config = dict(
    train_examples=77898,
    image_size=40,
    crop_scale_min=1,
    norm='batchnorm',
    hidden_act='elu',
    kernel_size=3,
    widths=[160, 272, 480, 848],
    optimizer='soap',
    beta2=0.99,
    learning_rate=0.0019,
    beta1=0.9,
    one_sided=False,
    lr_schedule='wsd',
    weight_decay=0.4,
)
Rows from block 5, named by matrix and row number. Each number is 500 + 40 x the weight over its row's rms, rounded and kept within 0 to 999. All counts start at 0. Numbers have three digits each. After the name is the row's rms in percent of the matrix's.
# short0: shortcut pointwise conv, stride 2 (model.blocks.5.short.0.weight, 480x272x1x1), inputs 0-67
short0.57 123:574503545533475572571538519555455458511446472567537492489481514569433582442517472504495483509486479457580407524510513421528481456520465459552522505444461470479482486470438538441555482513519454490537490506
short0.58 090:494551474532528565526486436583476490582436516499491478467496436528487512530472516464505510517523483465466538448455497460545451482458523456516513485497522531518439503467541536403516413533467496472471547501
short0.59 089:551489567512496518451486491493471575507431527477550515505535475463520542503514497414495465509494526445521464476517511585544504493446520484511549520501493498516549527554486443466464523475517560502485484483
short0.60 101:512511497581492477567538524540418466511484499451518521490460522538430521484517468475521538494533512499516577501579511518522487454524526474539498505499500541510466518488476489529472443460479510566474455519
short0.61 104:513472578546419467468521470459485400438469433473493565528515493460463435535521521552501525515474515476481478492481502498516528510493461509506466426467550476473487492485448473486536465497484478496500488469
short0.62 104:477568534518517567444491542534551501492541541519516514514600557497484560480497549523501480470506529504532437463442475541498444550466523456491498541524535441530508493532538487471533445481509467497423458505
short0.63 135:562492457561469506471480529514447521521465550505498523462476534401552492494506458500489505529487513501539500531531510459461471450578520475452576537493565570485472440513554503533497531423528488514532628490
short0.64 096:491556573487517489564490439501423518499532526500544509561505561443481492490425504457541494477496511430484487557483540533473414454562474442540460470458522516436503486500565490532545461502514518514477475466
short0.65 105:491477541453454492482481544600506450497507546487525551448506491496492526509547476498488512500538502550556490486448503455517509498516562460506526460464485481491490521526519471444493488526511526461461538467
short0.66 107:429447478471486507502536491469564463545542458473488489538495536528550527568534474508453480469517457489502434571501462530469526545480452529602536500474512442507450478521453469487552499533520486565493468448
short0.67 085:567426497498451556498476483430478566491556521473488542471491538453457516483531480498535560476526488542484538492503493537468561565441524498486509473491530527480486404476530412481541553534473410522461393482
short0.68 108:496455457523521507503460491454520451467505504471506416497407446513508470516582444488527481480437501511479471494512495471502471518541487519531553490502503427582565503541529464528479497509532414511424462492
short0.69 107:564526483489426425452497470468492537514484550493521497473510478568557463526484482493533484574542515509524573532522456474494488478502547425513553467464435418504515459533410510474509502549511502500482528483
short0.70 099:496544492504447530489506496513537510505483477464526460528429526484432531538478482448483490565536539483487455504520479518550485555486550421510433513492501517442448500517401518482496517509475578516474380497
short0.71 111:561519485542487469481466551603498484438497444524568406496495488431507551438452514458454511481530436541405533516577436503482509469465473499500486516539490551489558532522556531477538569442492504495491529486
short0.72 087:523479460463452483505495476460572444493522537488460488529542450463498514455496552483506525484471448441431572492502476441513557471529492494484492486514439530553528438493522468446514541584494460513487489487
short0.73 103:518530477526488432419474457557526516512509549535558454514512512487467509471493563524430533448532455455471531532465488456461512520524459438440492533589426569539476471484477422481494482612529464482491489480
short0.74 126:503477472482556484497395577442515532507511591482406485512495427438440525508547450536493525487468474566482526489513451502516500433481476475571534438533540449525488509518537493542478494498519505507490436425
short0.75 077:482500475537476506512428502544557502490496471470549506481437568466454504488507433575466407428538439541500515528433515514466550454534489491472549476537489531494486570484562527466485521477450493549578523525
short0.76 097:464522568482534553513497478507511513472533555529398523518467507497566480506480499546533429426488534495572500513472460497486579487438433478446528503474522484503522476507435500498422539464518507518504502551
short0.77 099:535463456578468521529488578482458545502527456522534532488443496475462557497498483494606514497493482514424511510483469502443465437555482407510463450495504536516522477441443537502534482442452471508485518497
short0.78 100:522497542515530533537576514511487468469487398468523554486481508490437492536457472524485397532529460448485520460492527512491513518452456451518422479570488543497514490453536548502507498497502517483522478520
short0.79 088:460492542509475466497461456501479419476507482522527579487521518512506516440637535528525471443495483461497440480494576493501474430578512537463563492534573483467567440505546526494493502423560530533482479478
short0.80 107:484432507547513473446480551422460547510532424518546511479520465472520510453500510460545533538520477501513434515531457551488475539573518528503509546457618461488550469538556484527505533472436497519528534543
short0.81 111:525512570582508505497555584479517491555542445472580495498470484547461623538534482466533565540515490552638496537530527472551513537551528469526467462519468493511503540457528459518423569475488442494482529483
short0.82 099:598537515441560560485472522575480564506452400564549415499453442490534465546541423496494515487473464464539496498537510513507595521435448500560478496499513452521499509456483477539468512510487490475437490476
short0.83 103:499519486465494528421483429583546517515477596555515451488592532510503548526489523530511537504451525508520504453499431463561531442488548517562507484456466474453573468482446516489471501495499494515427478465
short0.84 083:546454444447458563477478494536547435403506473540505568492483496467555440501536527486520475516462477534501458549520526615546548558534465478442483458489538455527457468484491426476540516513464492527431469530
short0.85 097:569499521472506463520548434547558509479510439536466500468491494557479510499546508535486508523477518449482473526519576480497470453451510462468440508508424522529482517495529522509441465469506596547521478463
short0.86 101:560506487554480496447450472524550510483551493469587505488545471505452516479490473525539526504484530442382545424523404501387536454484458500506522487526502522475498505495490513494511507471495557571516502524
short0.87 094:469471568544494506431471483477461515436581517509478454485534471503498453553514518532493470506530548538489589549504504507536489470460531562440488475482420413536467521534526540570593505486482532520510443428
short0.88 100:506602456568486471525496512529526522553569519527489480484525486498477517460454446477495534535520523448443476448501524429550528480458450526454485506510497506476499509459508468533475471532463487508465478483
short0.89 107:420480496497549526465477498479454536528584530565520477528451460540431461481544427497462463466494514503431527487541417572468454458510522557477500534427474506527512488555424472510511522550511485447541442546
short0.90 117:479419551556523601479523501529511527469489594544491621470482514476548469541532509519512447531535567527499536495474537472455463493481502567468489487460482488539523565526470495496474478501483539491521489497
short0.91 126:483460482510514537510466505454544484425402498527504505472476506500553468493507497507419502494497480428489494469485486513459499504498479498509507492442396468464510454476509449482565511541463456467462458473
short0.92 081:480409489505425509422477517497482532493494546561463448481503504483536544520473504483512507506511525470491571517514442521511488521459509464458481430520553532508530478489556488507505568529474468503489498467
short0.93 090:488488494582516459503469435492539519508465417411500489488555564472539547481557456479508499543541559482433494448498465540502517488511471495530482528433478449523488509474507525408504533436500455441511496544
short0.94 123:460508515534488495479480447421496443520508547471537474536488552474544441492440504447562486515500524459478543502508518515481511536538499518507553582461498485460523522515448496491527503407535424492480425547
short0.95 104:528475541571566450549561529489442494548547560492473463545490412497621480513445501473512479512578505572497545529533509538459551502504489522443441566450461498540547491482439514517506475498476479493483473558
short0.96 096:540469487487468454464535533528453539513471481473575514463548511446442524484480469516504496568479437513484471510539428519503542439501512504516445491537546478571503481491514531470482471456533488543477575478
short0.97 103:499568544513526528573493461480532484495472592518409481479473553465436462469533516442528511379445514523474440416498542507507500509499498503527580455529507495478523459510457494485465479351526414554496521490
short0.98 097:481530489542465482473510419513539411568523551503500508464441499514483533511518536484536486473543512559467541536501510486528537496461498447445474572492560488486529464553546452553453560554596532554488560481
short0.99 091:557486528528425472570493523467506520549439518492534509499471500475447553458500473482492489509500550505470540493509516486568522471489452433420501493541516536491485526535538497480532538486539511553481454480
short0.100 087:511473465584478430507459552458543532456585521413458512502511521435501506452488472481479464569452536444454497488535618519475512503484483443389460470487476541496470453534518454510539472493606499496507496539
short0.101 097:497564428522472458491421463538560562501473558535455488487575509454499462458551485532443505493506436603496480526450535490461482505572458484430511450482486462501497544475472516507503524464527435516537561492
short0.102 101:467552481518510466519541461486523559476490470512446500479500517469423482477474498425486476479511534489540538494519602464488545482468589485400508561540478537380449443531510530427419452517569531509454484449
short0.103 110:466458495480544479552506481497509442454445358555509477518515514563454599499518486509471531484497497424473436556492493527464389509502503508564544468558529451483572543585507542518484473576481593461511467491
short0.104 126:499507466556502418508470462421492575444473519473583441569450525484616455449517542502499452459478461545556548537522464544488531468546501430523514528493439477489462506513455506556514552535474427549547494523
short0.105 079:452477529518454477442479476484558542430533535542516538481486544483415487428463560520483405488496528456481517461497538529398498515550462514500537550536559487520498574569482533511502478480439549441518510501
short0.106 099:483471492511498569502443528512541538467561434471528492485440467490562500494491531496447468592487474461508567472501524515565446603495525445447503493449589467479546450492446504553561499560502468496498500497
short0.107 094:523559496432532439474523500539546524509463415575496469479527528482538510521492518502489496480533541410535505484556592515463642503492475507538511524445441493559496470563518536501537469434465518467446470481
short0.108 103:552544475479485444494432570528533488570490412571576473533453445480487553479529490524483469554521511478411491501479514483516431513510456470494510472470522502530481491556374495428548524510487525513537578493
short0.109 110:460491533540554521532483496507485480462509460508403448464490516497485473508557530496535535463518514495436407475469514573436467488431493459489487542498484451437572512490474521468520513441495549533489501431
short0.110 095:521449495523515602452484542489482474460507528463559474515505520507614467522505510477477471499451488503478498524458559534421547452474459535500517473509480474467492528485520516410484528571514523530529466470
short0.111 096:494482520518421422501484505479597505554543572430444569505552502481489552511505564485501537512526559453480457521464585476493548486457529559458393467496473541471474474581514478541620559507531480471497419523
short0.112 103:500483478536517499552537458555445486407476535494537439574483523505529518498457505537483516511600446561579570515547509535536510498470492533522485455539498467458551416432575469489459579562495515471582419494
short0.113 093:456531567483517574548490531481527523446492456490511498543521473538514524513479476559486486556538491588529472543430519466460440445483533534453554543528508514523458439509525437516539504538463616522485527444
short0.114 095:514516497538488487508493517469504515494535489491485442527486460484555485543522454517477453525504478466476558537486516533502528471492479509523528547445452506519454448515494532428463561456516492495509531478
short0.115 094:487452508513535555463477481471499498570481590491372515476596529526513514489503543511487444469452502549489518561437512489518485528566469538442492518532435535468518533565541510462515500455533480494546451454
short0.116 093:476507547452459477486451487423443471431459510510505545465494521467450451459505556500477523468570571446489425491559530516502429477533580494475590486553523492522482479495510511508461494489431549501466494585
short0.117 107:520468483571500440515545504459501464518448525507512480503510514452487502480507488514515505541487516504546488535456440437478488494585463565536446498555500466504528416499466491456513506393550532521453516554
short0.118 102:426567500478502519448510533547520551447544383440506455528521461578472471454547494542513450504519476521539486529456466496513507529448508490467454546497447447573492507525430545440458516561528510500488492515
short0.119 105:471538516512537528508509502405495491555514602480480495511493513490669547552525479471538551543449557439581426498435555553543453474512507530428500533554534505478464442551421527457455488476500429464484536529
short0.120 109:524528563560529524501483541472473467472547466470521483470457480572433531527499383464561478538483493498497478586422445439538499532459507510472551482492564436489553568430448501471450510542507525498594510530
short0.121 087:437476462498473483544526496490433413493551470465540519541521560466542506498493458537533413530538520494513523516493391476383550474518463478526407469584492557471498456499524473534504512492465521522506526506
short0.122 106:522407577505535495473458481565456416479506453474520452492468446517454505516498514512548533524499474429488527520498517454486559437520531530482523468567446530530413549544544506474590523461512465552489534511
short0.123 106:546426525502495526418490522459470544503474464431507481520511553479493472512496515476522437532480509495491535477518490513450541412505493517491506568534501473468524521451502507454521466501517568495472446477
short0.124 109:476512533452502500509550514569529486470473411532516504510565459469448566515518511505405483444471560504491490466431430503514500526437462510466537448503520462434536520464595472491453472586468495537500518455
short0.125 100:448511513570513541490485461517505501501511554465501557458553470499525578485523488503465498559441558511493474498484525533453550516456446589588513520470493507552584521527496505564518557469505468394531542481
short0.126 099:505565523599527579436517500473431451486510430473529462495487457477512561510501462539442510522532456559475484547524511534471517512523514531520567523462467523451481525500518462426512469551560459516488476456
short0.127 090:550520503448535510491477485450550599579459534468497474553471467485443464563557454452544465506471491484489504516527549509521431508519506505552455500526501539523535553490522559527517525467492452538508451408
short0.128 110:492502486504501435480558493428555431518493474520459461433517477508428498469533464526497511457506504480484471498531482494507439489455458549499526514550413515518499532484464497431527504540488530546442513521
short0.129 122:508494490457505513503502451536494473478434501463507543483512541565579458500498484460512453453515433524490565483448541478543608499535523520494467550503504445498518501517443568447451492544412452551542540460
short0.130 094:447531510551430523517526494484438541543482406464582555478568501454588545521533508482466492548560556489415516450528500495476486503526501496536416500548482451494526431540517502470536508476523544561459474517
short0.131 090:466518477580498452476550433564431482484488479559560500501477529469481515455565447491464501472505460504469449540540534490507478513488483471488567545437459492493521499497449460547539504518474512553493555463
short0.132 130:499461519473453426496490482497446480432529481462574473508500502513588557529539531537504513511527446482516500519533479445493503436516524548534479500477436464485561425499522497476519562477442477557526494495
short0.133 097:474546495539546590462517468534487539490565417468545442506486519483512471518498525489484495474508514519442450501453476516462424509504543506521572548522396512481520480542568506555518488480568471457455529498
short0.134 106:515558424434480423516474542491532537552426519458521501444445530517480518571491473460517502456544476455416470452532522542490457534460485423474503543562483496473483491465552527549513495455505502493464499518
short0.135 079:479443484527495488507464480500422524542546549488583499469490518467460480487484524477508469517480514509458467432502544493515458474499465547499492493472499565505458456467446483504531511427458442463543470480
short0.136 095:522470461459521504466521489566476401504502443586504510485455539413445520508503504448496484496495478446470565471476477449502525408517491471472508518472522486538523501558483507503551482462524453480504479527
short0.137 120:490514501464528522492436533419459521502545451424538496534490510497408456437407529484549494464606463459530469517453538444501535478508503471433560469510495495464435475466521482415473565549486527507485475524
short0.138 098:556560543491529498507554485478526496454488482505427467504467495535515511457498484457455554549447541589502512486438556459491548421475522491507472552523521491571524477467415520491465476539434495492499509455
short0.139 106:548487475506460487429529466506525569446476578542478502538485518488401477515486447478494481487542513558480496500429509523470433451479526533454464494571548555526500470453482479495458542476533514516540504513
short0.140 099:502522506464398457494515509555446483492460481472404584498548438449523469466489497538550479468482468503502465467551457550495539494513444565486471516484529483511528491471561496524485474463575544508488545455
short0.141 092:519423544527541495453531454496544521437536441511602495483517488528499510513509494551508442560539537533506525541540480523551447465495482492453455509464459496529559550499462469532496525508504547477509540568
short0.142 092:569476536439490471430463535489488465510494484507539513549470498485496486449523458513498564533522453472481527494569576467555545467588487473491493557445541458494489509515448482599557563480485534557434371449
short0.143 091:511521536508442544452505552462506486541461564481548537488477499401398464527521509512574497527488495463510429541510460486474497532492435519472529428456439476549432478464461501502555445492503461523435510561
short0.144 091:509515502511524609499444480535517482505432416432477507528515482498462481508496519526507437489502470503551448483520522469514503535414499454517553477443437547490492495482476491445445462485566531533477527518
short0.145 088:536448520496507497473567499507451505508523443507434543513484480474557513441483467520541537539592457512527585512451486484435441500496442569446461489490530512478515461522470447490451551452491553433540571516
short0.146 098:481481526504509491432495532490490507496508435543485519546522460529457473480546469507474556487453589456469464508494515545425469499494548449536582485556577528477468497526505567453454494464466603549504499508
short0.147 093:493545492501511475501502563516549531460529471507537472492558459461450553532544515465500553468487476459432529527475558432516557508418525519468468480546485495530458432593536469494479478453488459506527478444
short0.148 107:457568483496536488491415490446443462557453553494451440522477529481603527470482461509538542505456486576485521488405487523548480562505485537547440570518545459516472504549469492528545517491558430448502498553
short0.149 112:489486486528482476570466518542436534503506455529542531507447520536536508464459460495534522512494490445384507461493444487515505472520555471533529527472478491491520460514513523548452520468491537527544480477
short0.150 095:546497530500441406429448454554463513558552491526494423479479526550474514481519471509479509458481472430512588525510540536408555463483486498543484471568520509449527482492585547500529461516485515484496422450
short0.151 098:452509519543480542469453560512479428494450486443528449535451481470500437460461440480585481463454472558492582573415472437457506520556460471552535539477508475479500483497567508540486491543449515496520505546
short0.152 106:523543474547449499537480500534511529515489456482550515501515504478382496461464462563460494532409421470556478540554459475488571410484430477541503389520491530489501514586485533479499541451502507498508558498
short0.153 109:477486482495533441510534398460475530549545499518524434534455518478468476523444473570504520532520501523443547566504481457479521516489514513493504497498455546459469496501509474554437468482503484486489541490
short0.154 093:536454461497496465462503519501449521399529514463490535513468521409521512484447384444472536543498504556451515555472493524550486466498586498488553497492519455431477410544465421516515535578451468533477531459
short0.155 085:493496502460532527493492468513552477439488484516550487529481520489543549454491488502510508540471458497477450475559441542394459442486489493467402560488523549539532504559466515521507496459460493524451505565
short0.156 100:431514468535498520545553429520501539515478417514482587528515460491459456494400461458473467485484549469516463469511550512472519527530449498513507486529524528486464476480488512568452518446460541488466545486
short0.157 088:534524533526530457519510475510506463564474527543491521498521450505511442512523527512481547486507516465533496637465453512550550548494516555498513558502528497504438528581494551497488517487441421443523482515
short0.158 095:527503543441529514460465454447466435518555478461433521506532481517511483503516475500554501491574501469597486411492559562529444510418536477530492492429522465515445511462531481481471465530547525488464512515
short0.159 085:554495487504454486489480500495570496470500533460473424468420527441456465539535456524481499579477454519611467480429489488531478445448507407474511573623468458487510487482479495498502517517434463459510509505
short0.160 086:546484485562491495415482590487432512516540511554537471518480528506452540432519519460518557532603496472502514519518507395438488488450483521495488468475469513510449531522549481534485557512429469539534434417
short0.161 106:416540468602506499495559472507481551449507480474581473502475486484440563483479546505487493532517455554540482489447454535471433454423490511522493391544449534410502483462508490417540541510600507510445477534
short0.162 109:486526500519488563520495531553453477504454515497495524530530533489531469510502482485496504512481540437517442501468636486516519558500556489501585498579482481486499491484553503531421502566494531468489515498
short0.163 096:489494496558512521526528461458488444517468504562436462497496459481481464504476536461515488492585472545413496427446470484531523521487500579543507497487451579500552464453467558478478503536486417514510489496
short0.164 096:490520517491506476477485503540460513551473504528560503501497428427470505506565451531515529471485448601426554494532545397499526585430515491565492525471465463496523450480513395511443434497498526528483490510
short0.165 100:452515509504463501488491456423517524492470428458440535512532389494508446479520525501537484487527503496430505462473496483523510472536524492460549487532502508496357537466487517521470521479512472423469520532
short0.166 098:472433463480548524546487560601503524457508445514493498453495466510557428476449484432468580477514491432637417490486531550465442455492490477562534471522460464468508467520522484542558479478505507478478519435
short0.167 091:448515499494524520440489529512502423512541565509492577504468491505547477515438511455489507506503502446567480488544526576436488526474549532537468528502482479506551476483539464516476491540593447469459508496
short0.168 098:499475502512514526494535497483449461559526612524539576504460434491464440473532545506440516532564499451533517573448488517513552476521494514438503517510430558539493564557451519505456532533473609433508459565
short0.169 105:424438516475515577477534490492492427531463436446542464481492514528476530524542521500509521424468470527424504547498418528486547501456527521530578432592375453565477477501499466531481556506502488489474500522
short0.170 119:462430527428499465492411474486523431470395598506426456511467475484475508465464550543519490457489514490540498476511516494504585494537538493510503513461514496497505427455593468529507546379456505524518438403
short0.171 091:459518454458533464463424444465491492534472443478524472550535530521563506489418520541482525451472510500545456506473488570420417493507492563541515442527510483526534516474446506555495447467508490512459478469
short0.172 098:579560556567482474498433508469473492498499471432532482488573497477580467509527467461463486469514504533398555529521513496459476466518533476481549534543518536570525488480579520548519494509545472510552507460
short0.173 096:494494545546452593546518522528518528455508491490526510510550427500512534489468487479494507466510509496466525530509492510461490500543505497544464531454485550507493565484625492558469512533437475500494503451
short0.174 119:555514481559444492506525528499479557526497492535434515524522523458538499483471503508495439495506524451528435508552520502548518501423536469560480533462465501473564550510516504545540545481521498508525490443
short0.175 102:516488525541540474525501472451526461504476496496470500482557483575454496487589503498491575442504564476567436517492468509456467485495470534549493453427537451474530474473480539405521482518449451495436441404
short0.176 101:507534521502547512457521438508497484453492450523499464457516526500548476500510485439491542428545509485551483487481447544419463435517454552504548611427469469461520466507473456528546477470529469473508454525
short0.177 087:548528528477515529541544489459517575532496398575517484510501529483458563490528461444504485551527427517496534497560490489515439498438457492556454515469523482461496491545585566498503476476548447557435440482
short0.178 102:510466431549467488544502492544460509519501296563509507452452518490522536500562483492454471467531447443472517486500510463451531539513508453471511477490458493483463544490474508559432447423489477556493482506
short0.179 089:503570465414487394483471521481476458503522477487518431495437532474607562511511491493504577496499526486508423520473566490493500476488522474504552522510482495436472476466482485480455497483440450460487515462
short0.180 084:484497504521506491520515471443529437559515564506431503480485545486579543482540551517497454535469558452500495502439554492535510553456566443454505560538489451493522475498518548497513452496478453511489469478
short0.181 089:473528458475480477462506538468519440518458568571476524531574517555575379572472441503491502522556501495466536543449491470480542492401481484488450516478452457494478504563504562437571455517417538492560471435
short0.182 137:462521481531527506442533485427475507414545565528526482503460487541635519478469525502508475581521572472580514525502452464509468430467584548500440455486493490471519473477461484458499548522500505484499501577
short0.183 092:476462526508465371439499496478509516416561542470625502496477459440456452517521499557447533525555493435463536517500427455469508454519504484542522479489448479504559553494509469555528451529556472512458489507
short0.184 085:507492520555540450491540503497481541374533442510515546493444503516495442459457433458462513526460478461497490573500477513451472410416494505494490478526522480474504545456434494489431503488420573541465474555
short0.185 108:494509540489551516467476463487450508519490642538494528491497532508563552476462500517422478482526533520518475521490560451457546448463427496465475503502564546422474478481578568533503539512511508516486540433
short0.186 104:607549462494569441465403455546408512476462536548495461480472486515579477465476474449470542458475456569510454494512500482517509457463439559518545529416462571572522458472571566491559492428486437500577471489
short0.187 101:528473553529540483496502498481486522511425524454488520486507604539505411515481447542504495534489497528578476443414481514543568526476499462570369514495529555536503514518436566456499434514501481519491464502
short0.188 096:471517475504503534482493492517472542478528453451547534512445496456556532502502514461474392530541542489476522453529502560438467496467517462430545542467536550557448455517456462518471496485571442539514478507
short0.189 085:530465573550521496533459427537470491443469492531526490476529484553590508556546509474510535449503540458526515540476393479480513432495549507534519521488449482460484540486492472488386474589519518544499460514
short0.190 110:519494477495501510455488447546598479475565439490526427487558456516435519517499537453517531508489545453529482492448509497438493554534436469484449448545518434474464598462480499433473490520456508524474490544
short0.191 105:474455527527495370513520402491451532544472482515494497500474498520459537498502428443463435475507530502587537467561499485490518528488491483493445457473447515550415549520429397495483482450531434460483531502
short0.192 128:486472502495502450497489462461458481539560435496500550549467527497579522466506479526492462501498563432570472488506582460471524526528479511500488527512507555519504506450470505482534460517501522458421496514
short0.193 095:493557472467511443537472506509461567483485508443576519517560460481537501448467573501414521541496479529480517568476520505508510528547461561541514523500509562457467452594485506418513572514495529501508488443
short0.194 094:555511471528529565461540515503478481483459497516571550488527475452425456525414482535442503549545472461542566576476439522508457398477499543547514460502463502492499494447482514419527530526541506500505482495
short0.195 111:551482512494534589523459495463502504582442463516545448523496487495445463565571464508512570576514469445376451465476531463522512528522513511553496551477511549487455578490427450553476475566460458525469499548
short0.196 103:517538468578448571528505481422450474484470411498584505495508531434412552434508519453501555507453522503512402482477476493522476462477437476499572427502534544531557406454555477545469481547453394536392540497
short0.197 096:469471513438472548523532566441500547499503524511563474513491496464487446524468540520527431520524473488517550483551519532525468481462573508454524445490447475533380504499499475453475544578454559505499598528
short0.198 116:519512433520501528469511481502508498550509558490414447490562433537539477516483509500553541404447500554523491548458526489528542532487490542506519598498500533531566529473517463526555511428511409475449440508
short0.199 095:482494549502586612534495552511516522515457448479525494439474469515552490495526508562565526511493479488434472505500477489523508498565465445523458482502557436473434552508532459499416492488555499550495430512
short0.200 095:498471521520449411503507545527438496523462563502448489517544518450494497519528474442486483393514517464478600458443469576526452565529534512483540552445453548514545550466535541489422511493523468514486437487
short0.201 101:481468446526468527390491503523499492525565488559535495530494530480462528474510473477463498463524475493535553541483422496525603551483415463520496530492461504443542531505601478478502552551458584508545579502
short0.202 097:522478552478467471421499474464404532528535532514417522488548470501565507504539461504524481507564427533551501517473400500443474504465503455455508501429414518481523460444430510453497492618508518463520506468
short0.203 089:458531581445548508517564482573476513567441432459541427494489459533556518515490557436461475533457490558495466545438579497515518520482525511446492559599557486486511517464493501503446458377487518517494490528
short0.204 086:507448507447433477476459473490526454515470501451435421486475519503549520474500489510476610416511556487492519529483521548475494504506467483482514516510553478507435562513528485525519535484505458439484438490
short0.205 098:409498445448454599542503526397523505516557545528460493474510481515343542495457516574474525506520512467564504434559465510457451545504469530521507476465494557489527470491490450501472431601497491473505492513
short0.206 099:498529558484513489558541568554472505508484501561483465522547445516481488510506497508534581463489566492478527458530493543431466385512550450547514550532525486530493449450427426487432482464525456502550558476
short0.207 095:527532579446555523552463537507511518464549514483512528499578533553590506532505454489553502574514485493543418499529559501487421541490478510514477461508534486510480526543518461414502486577476524505456455435
short0.208 081:554467567537501473377501478498516575483527501457503479547548543514485529537506495474577513539484526495530531456498541486451547498499500485431485542538496536523494470537460517479531484535471426541532479481
short0.209 103:481563532507518491509513541523514475514534475533473458460455481441441494504492495510541443468528465448493486502513505517488477466525504485404492567499485543478490525512621479517548578493466519487525545463
short0.210 104:485506485498472530488478546584487497442473455541488448500541453474503486517530465572438508412556520535475515515484494540531592514530530507532532522538581510499539498475469523481505478431478594488450470540
short0.211 122:512516497541498481479467542402455480536523568492502459468528491563580462503523538500476503495461539565574451553451479474492526533486508456428494501451550458496506428510540472460485442573450543513475472480
short0.212 092:416435439455515520527479475499544524459477466463501542577492505465551504498472483522490543445599491492470564519463573481537491475536494551487467508521425501469544499503531532439448523469556447516452432419
short0.213 087:483540491478491566499423457556528457500558541565452407470453479517524485554545556497512563477522429474572456467502502587502521413498458469478565506575501478557515494504533562545504530573396493514502479503
short0.214 100:493524521493463579502476500430522503469589554570592527522437581477529468541509479478471479491502488573560425492473426588532438494502493461537506450476528419540492506513517541521511474496536494551504512537
short0.215 081:487536497524504469467554482528487533537528435512512551494550500468380487463510486529493524494508530384516426451526496481436476530418536497566479511430452478482475486531477539514550444552427478543529510526
short0.216 093:438502489492465516494542488493455471432522461490437564501501494498470423544518473457526564521500613584599527563482538462464447516394530477507482487441428466450505506436527489498484513471508485483537443526
short0.217 114:508513550549486566498528476535534539503421404474557544531543451484468545507455489490541558530451532481489484506480492529536474482480492439495451451531533430506494488541482551481544480552504537503455473529
short0.218 081:514465524441509485486479537423515549480462474417473553521512452389547510518481533501505545601478431553487442518445456557466497446512497539483492433491477507493585448558474509466534496508453451481525497497
short0.219 109:468486467443498421437507453439514566503522610486473464544541507411525465511462529524526490510469544470537479505472506493545516502522482505521564578508519536522424501504396516448436473510453499450521484516
short0.220 101:480486454502561581505498559488549526474548466538554444556588573558446514510502512441511452506487520592530422467506480539510492505507569504541480511444528493473580490515480550555518512466467512478519527486
short0.221 077:440442488440555543595522473453502515539578491544518487533499528436516470484458435490492423465505524510471463482499499439474471494462503463540518577531499476523496554449566480470525485469502569474553506481
short0.222 101:548444427525492457528500528517514549520537504597504450481481499487432518500499484482506501465475530514497489470548498494500563475410481449450482548560549525472434458509560521485458565463492545521494433427
short0.223 106:479523443475483572511432533552542507464475464518509519502517525449400451516488507497422512481487483474407522489447445552462529542456494518502499570546478527494531469530564508468472547504499509513495541477
short0.224 111:476451503566503512565479555471494455472506455511481584492530507489387474609526477506536534591489567464528479459516486485502487457518558591478497523479478462461448465453527506463498487490475449491476513487
short0.225 083:443496572516438533456480449536469457505540509559494557435412535476499489529539520500503472486467474449483444525512484541503497507509431506489489472446536503452528504471516514514489525499519586520466436454
short0.226 085:585527466555542501503466560478498499530571542480556471515522457467593485462480603454440450490506542468453481470514481509505418520526544466526519556555526422492512494515550546473491564496491493528509524483
short0.227 100:500483432597506501530568438463384479537446534554448488501578549414441507455523465511507500496550485453458424548539477476428449395537429504469487449489510575472478504452498459515461498455504489488488503544
short0.228 093:488489451461502562521503480460483489464483477552480407457431465480538532436533499510526461505473592466429508499517483493563512470508478503530543502484548456552521502371444462496479502462483434469472531541
short0.229 104:508559474481461466435460502566489507487524455465471499552432517465434517508481545574501494520485474461526557421500572506444567506454546486445440502526533528491430475447579504477459393568511532450496498516
short0.230 089:529557471473472503446540491492540485480459522510494510502548525550562503559494533487510473533472476581552520496465472474561483513476527489457464448500491552570542486466472525489512467530547474479509457464
short0.231 108:479487455512528445517476526526467548526514539527512481510505495528511493504490530560526473488517497417477382477535495523477520486518469480515494507508503456470507522490434475537557474444461480512479505557
short0.232 089:480490569500480483492509459491414467516479554476487554529428477552443496500487589551509495535504546511532559480479534546540496468482557524529452496493415452519475461528454553491438471498439564485520552465
short0.233 079:431512533518533516491552488526504578552486472522601473502546498490528477474451454466448432512511537494537448479424496507437466546483478465426460541461450516510523474461423504525494474550502519436479434464
short0.234 124:499424512439495469484545492494515460473483470468556529511483490487355474502489483506523468532535423516507573557452430449465486519581499538478505503461441523426570497445457497491478559525482504422517489546
short0.235 099:507533528539454440431497464530498533399616597500474498536442564522483519467484565491499545475545507527399498551444467449489501487516548518481520540485469486510539482517433495562482457536495503459505431572
short0.236 101:510556520458525523544555460531476571493487487525519454472541474471519498516432497490510553511488513498510453482483473497561486511488504478526468553430517506490533600531558570483440558578469454456436469487
short0.237 091:486522446511450514451477481514481594489480467493453526507524508487461516466492502488475478457489463497461525515521497505470536404480499533492538513564513465498434499540551520486499473495523530526467473458
short0.238 146:472433554513517498541544522483493465514495502493484549420492463436457519491519487472509513493506453529438391458474523559445411484547505521466519464544542529474481510469463532503490451390548540515410465500
short0.239 104:513554550490540535555427536461483507454529484503454520539506484542518535505489540519504504467539516474460537503487437474455522510457527475504491512527448525597420496460541563498450533545501515542526525499
short0.240 084:477555512511493538515416523527470449544436508505454503446535487547489509543544473433457516503571522478523452501525464464509507514517445506465543482530498579470483520583513483505476445516545496520430522476
short0.241 085:561505503495500474555491524449529512545519499436554445536555491514479531483530450509559511532464458524517469484434507521517482529486448506510537452482524506467448450476539479489505486495462477518497487542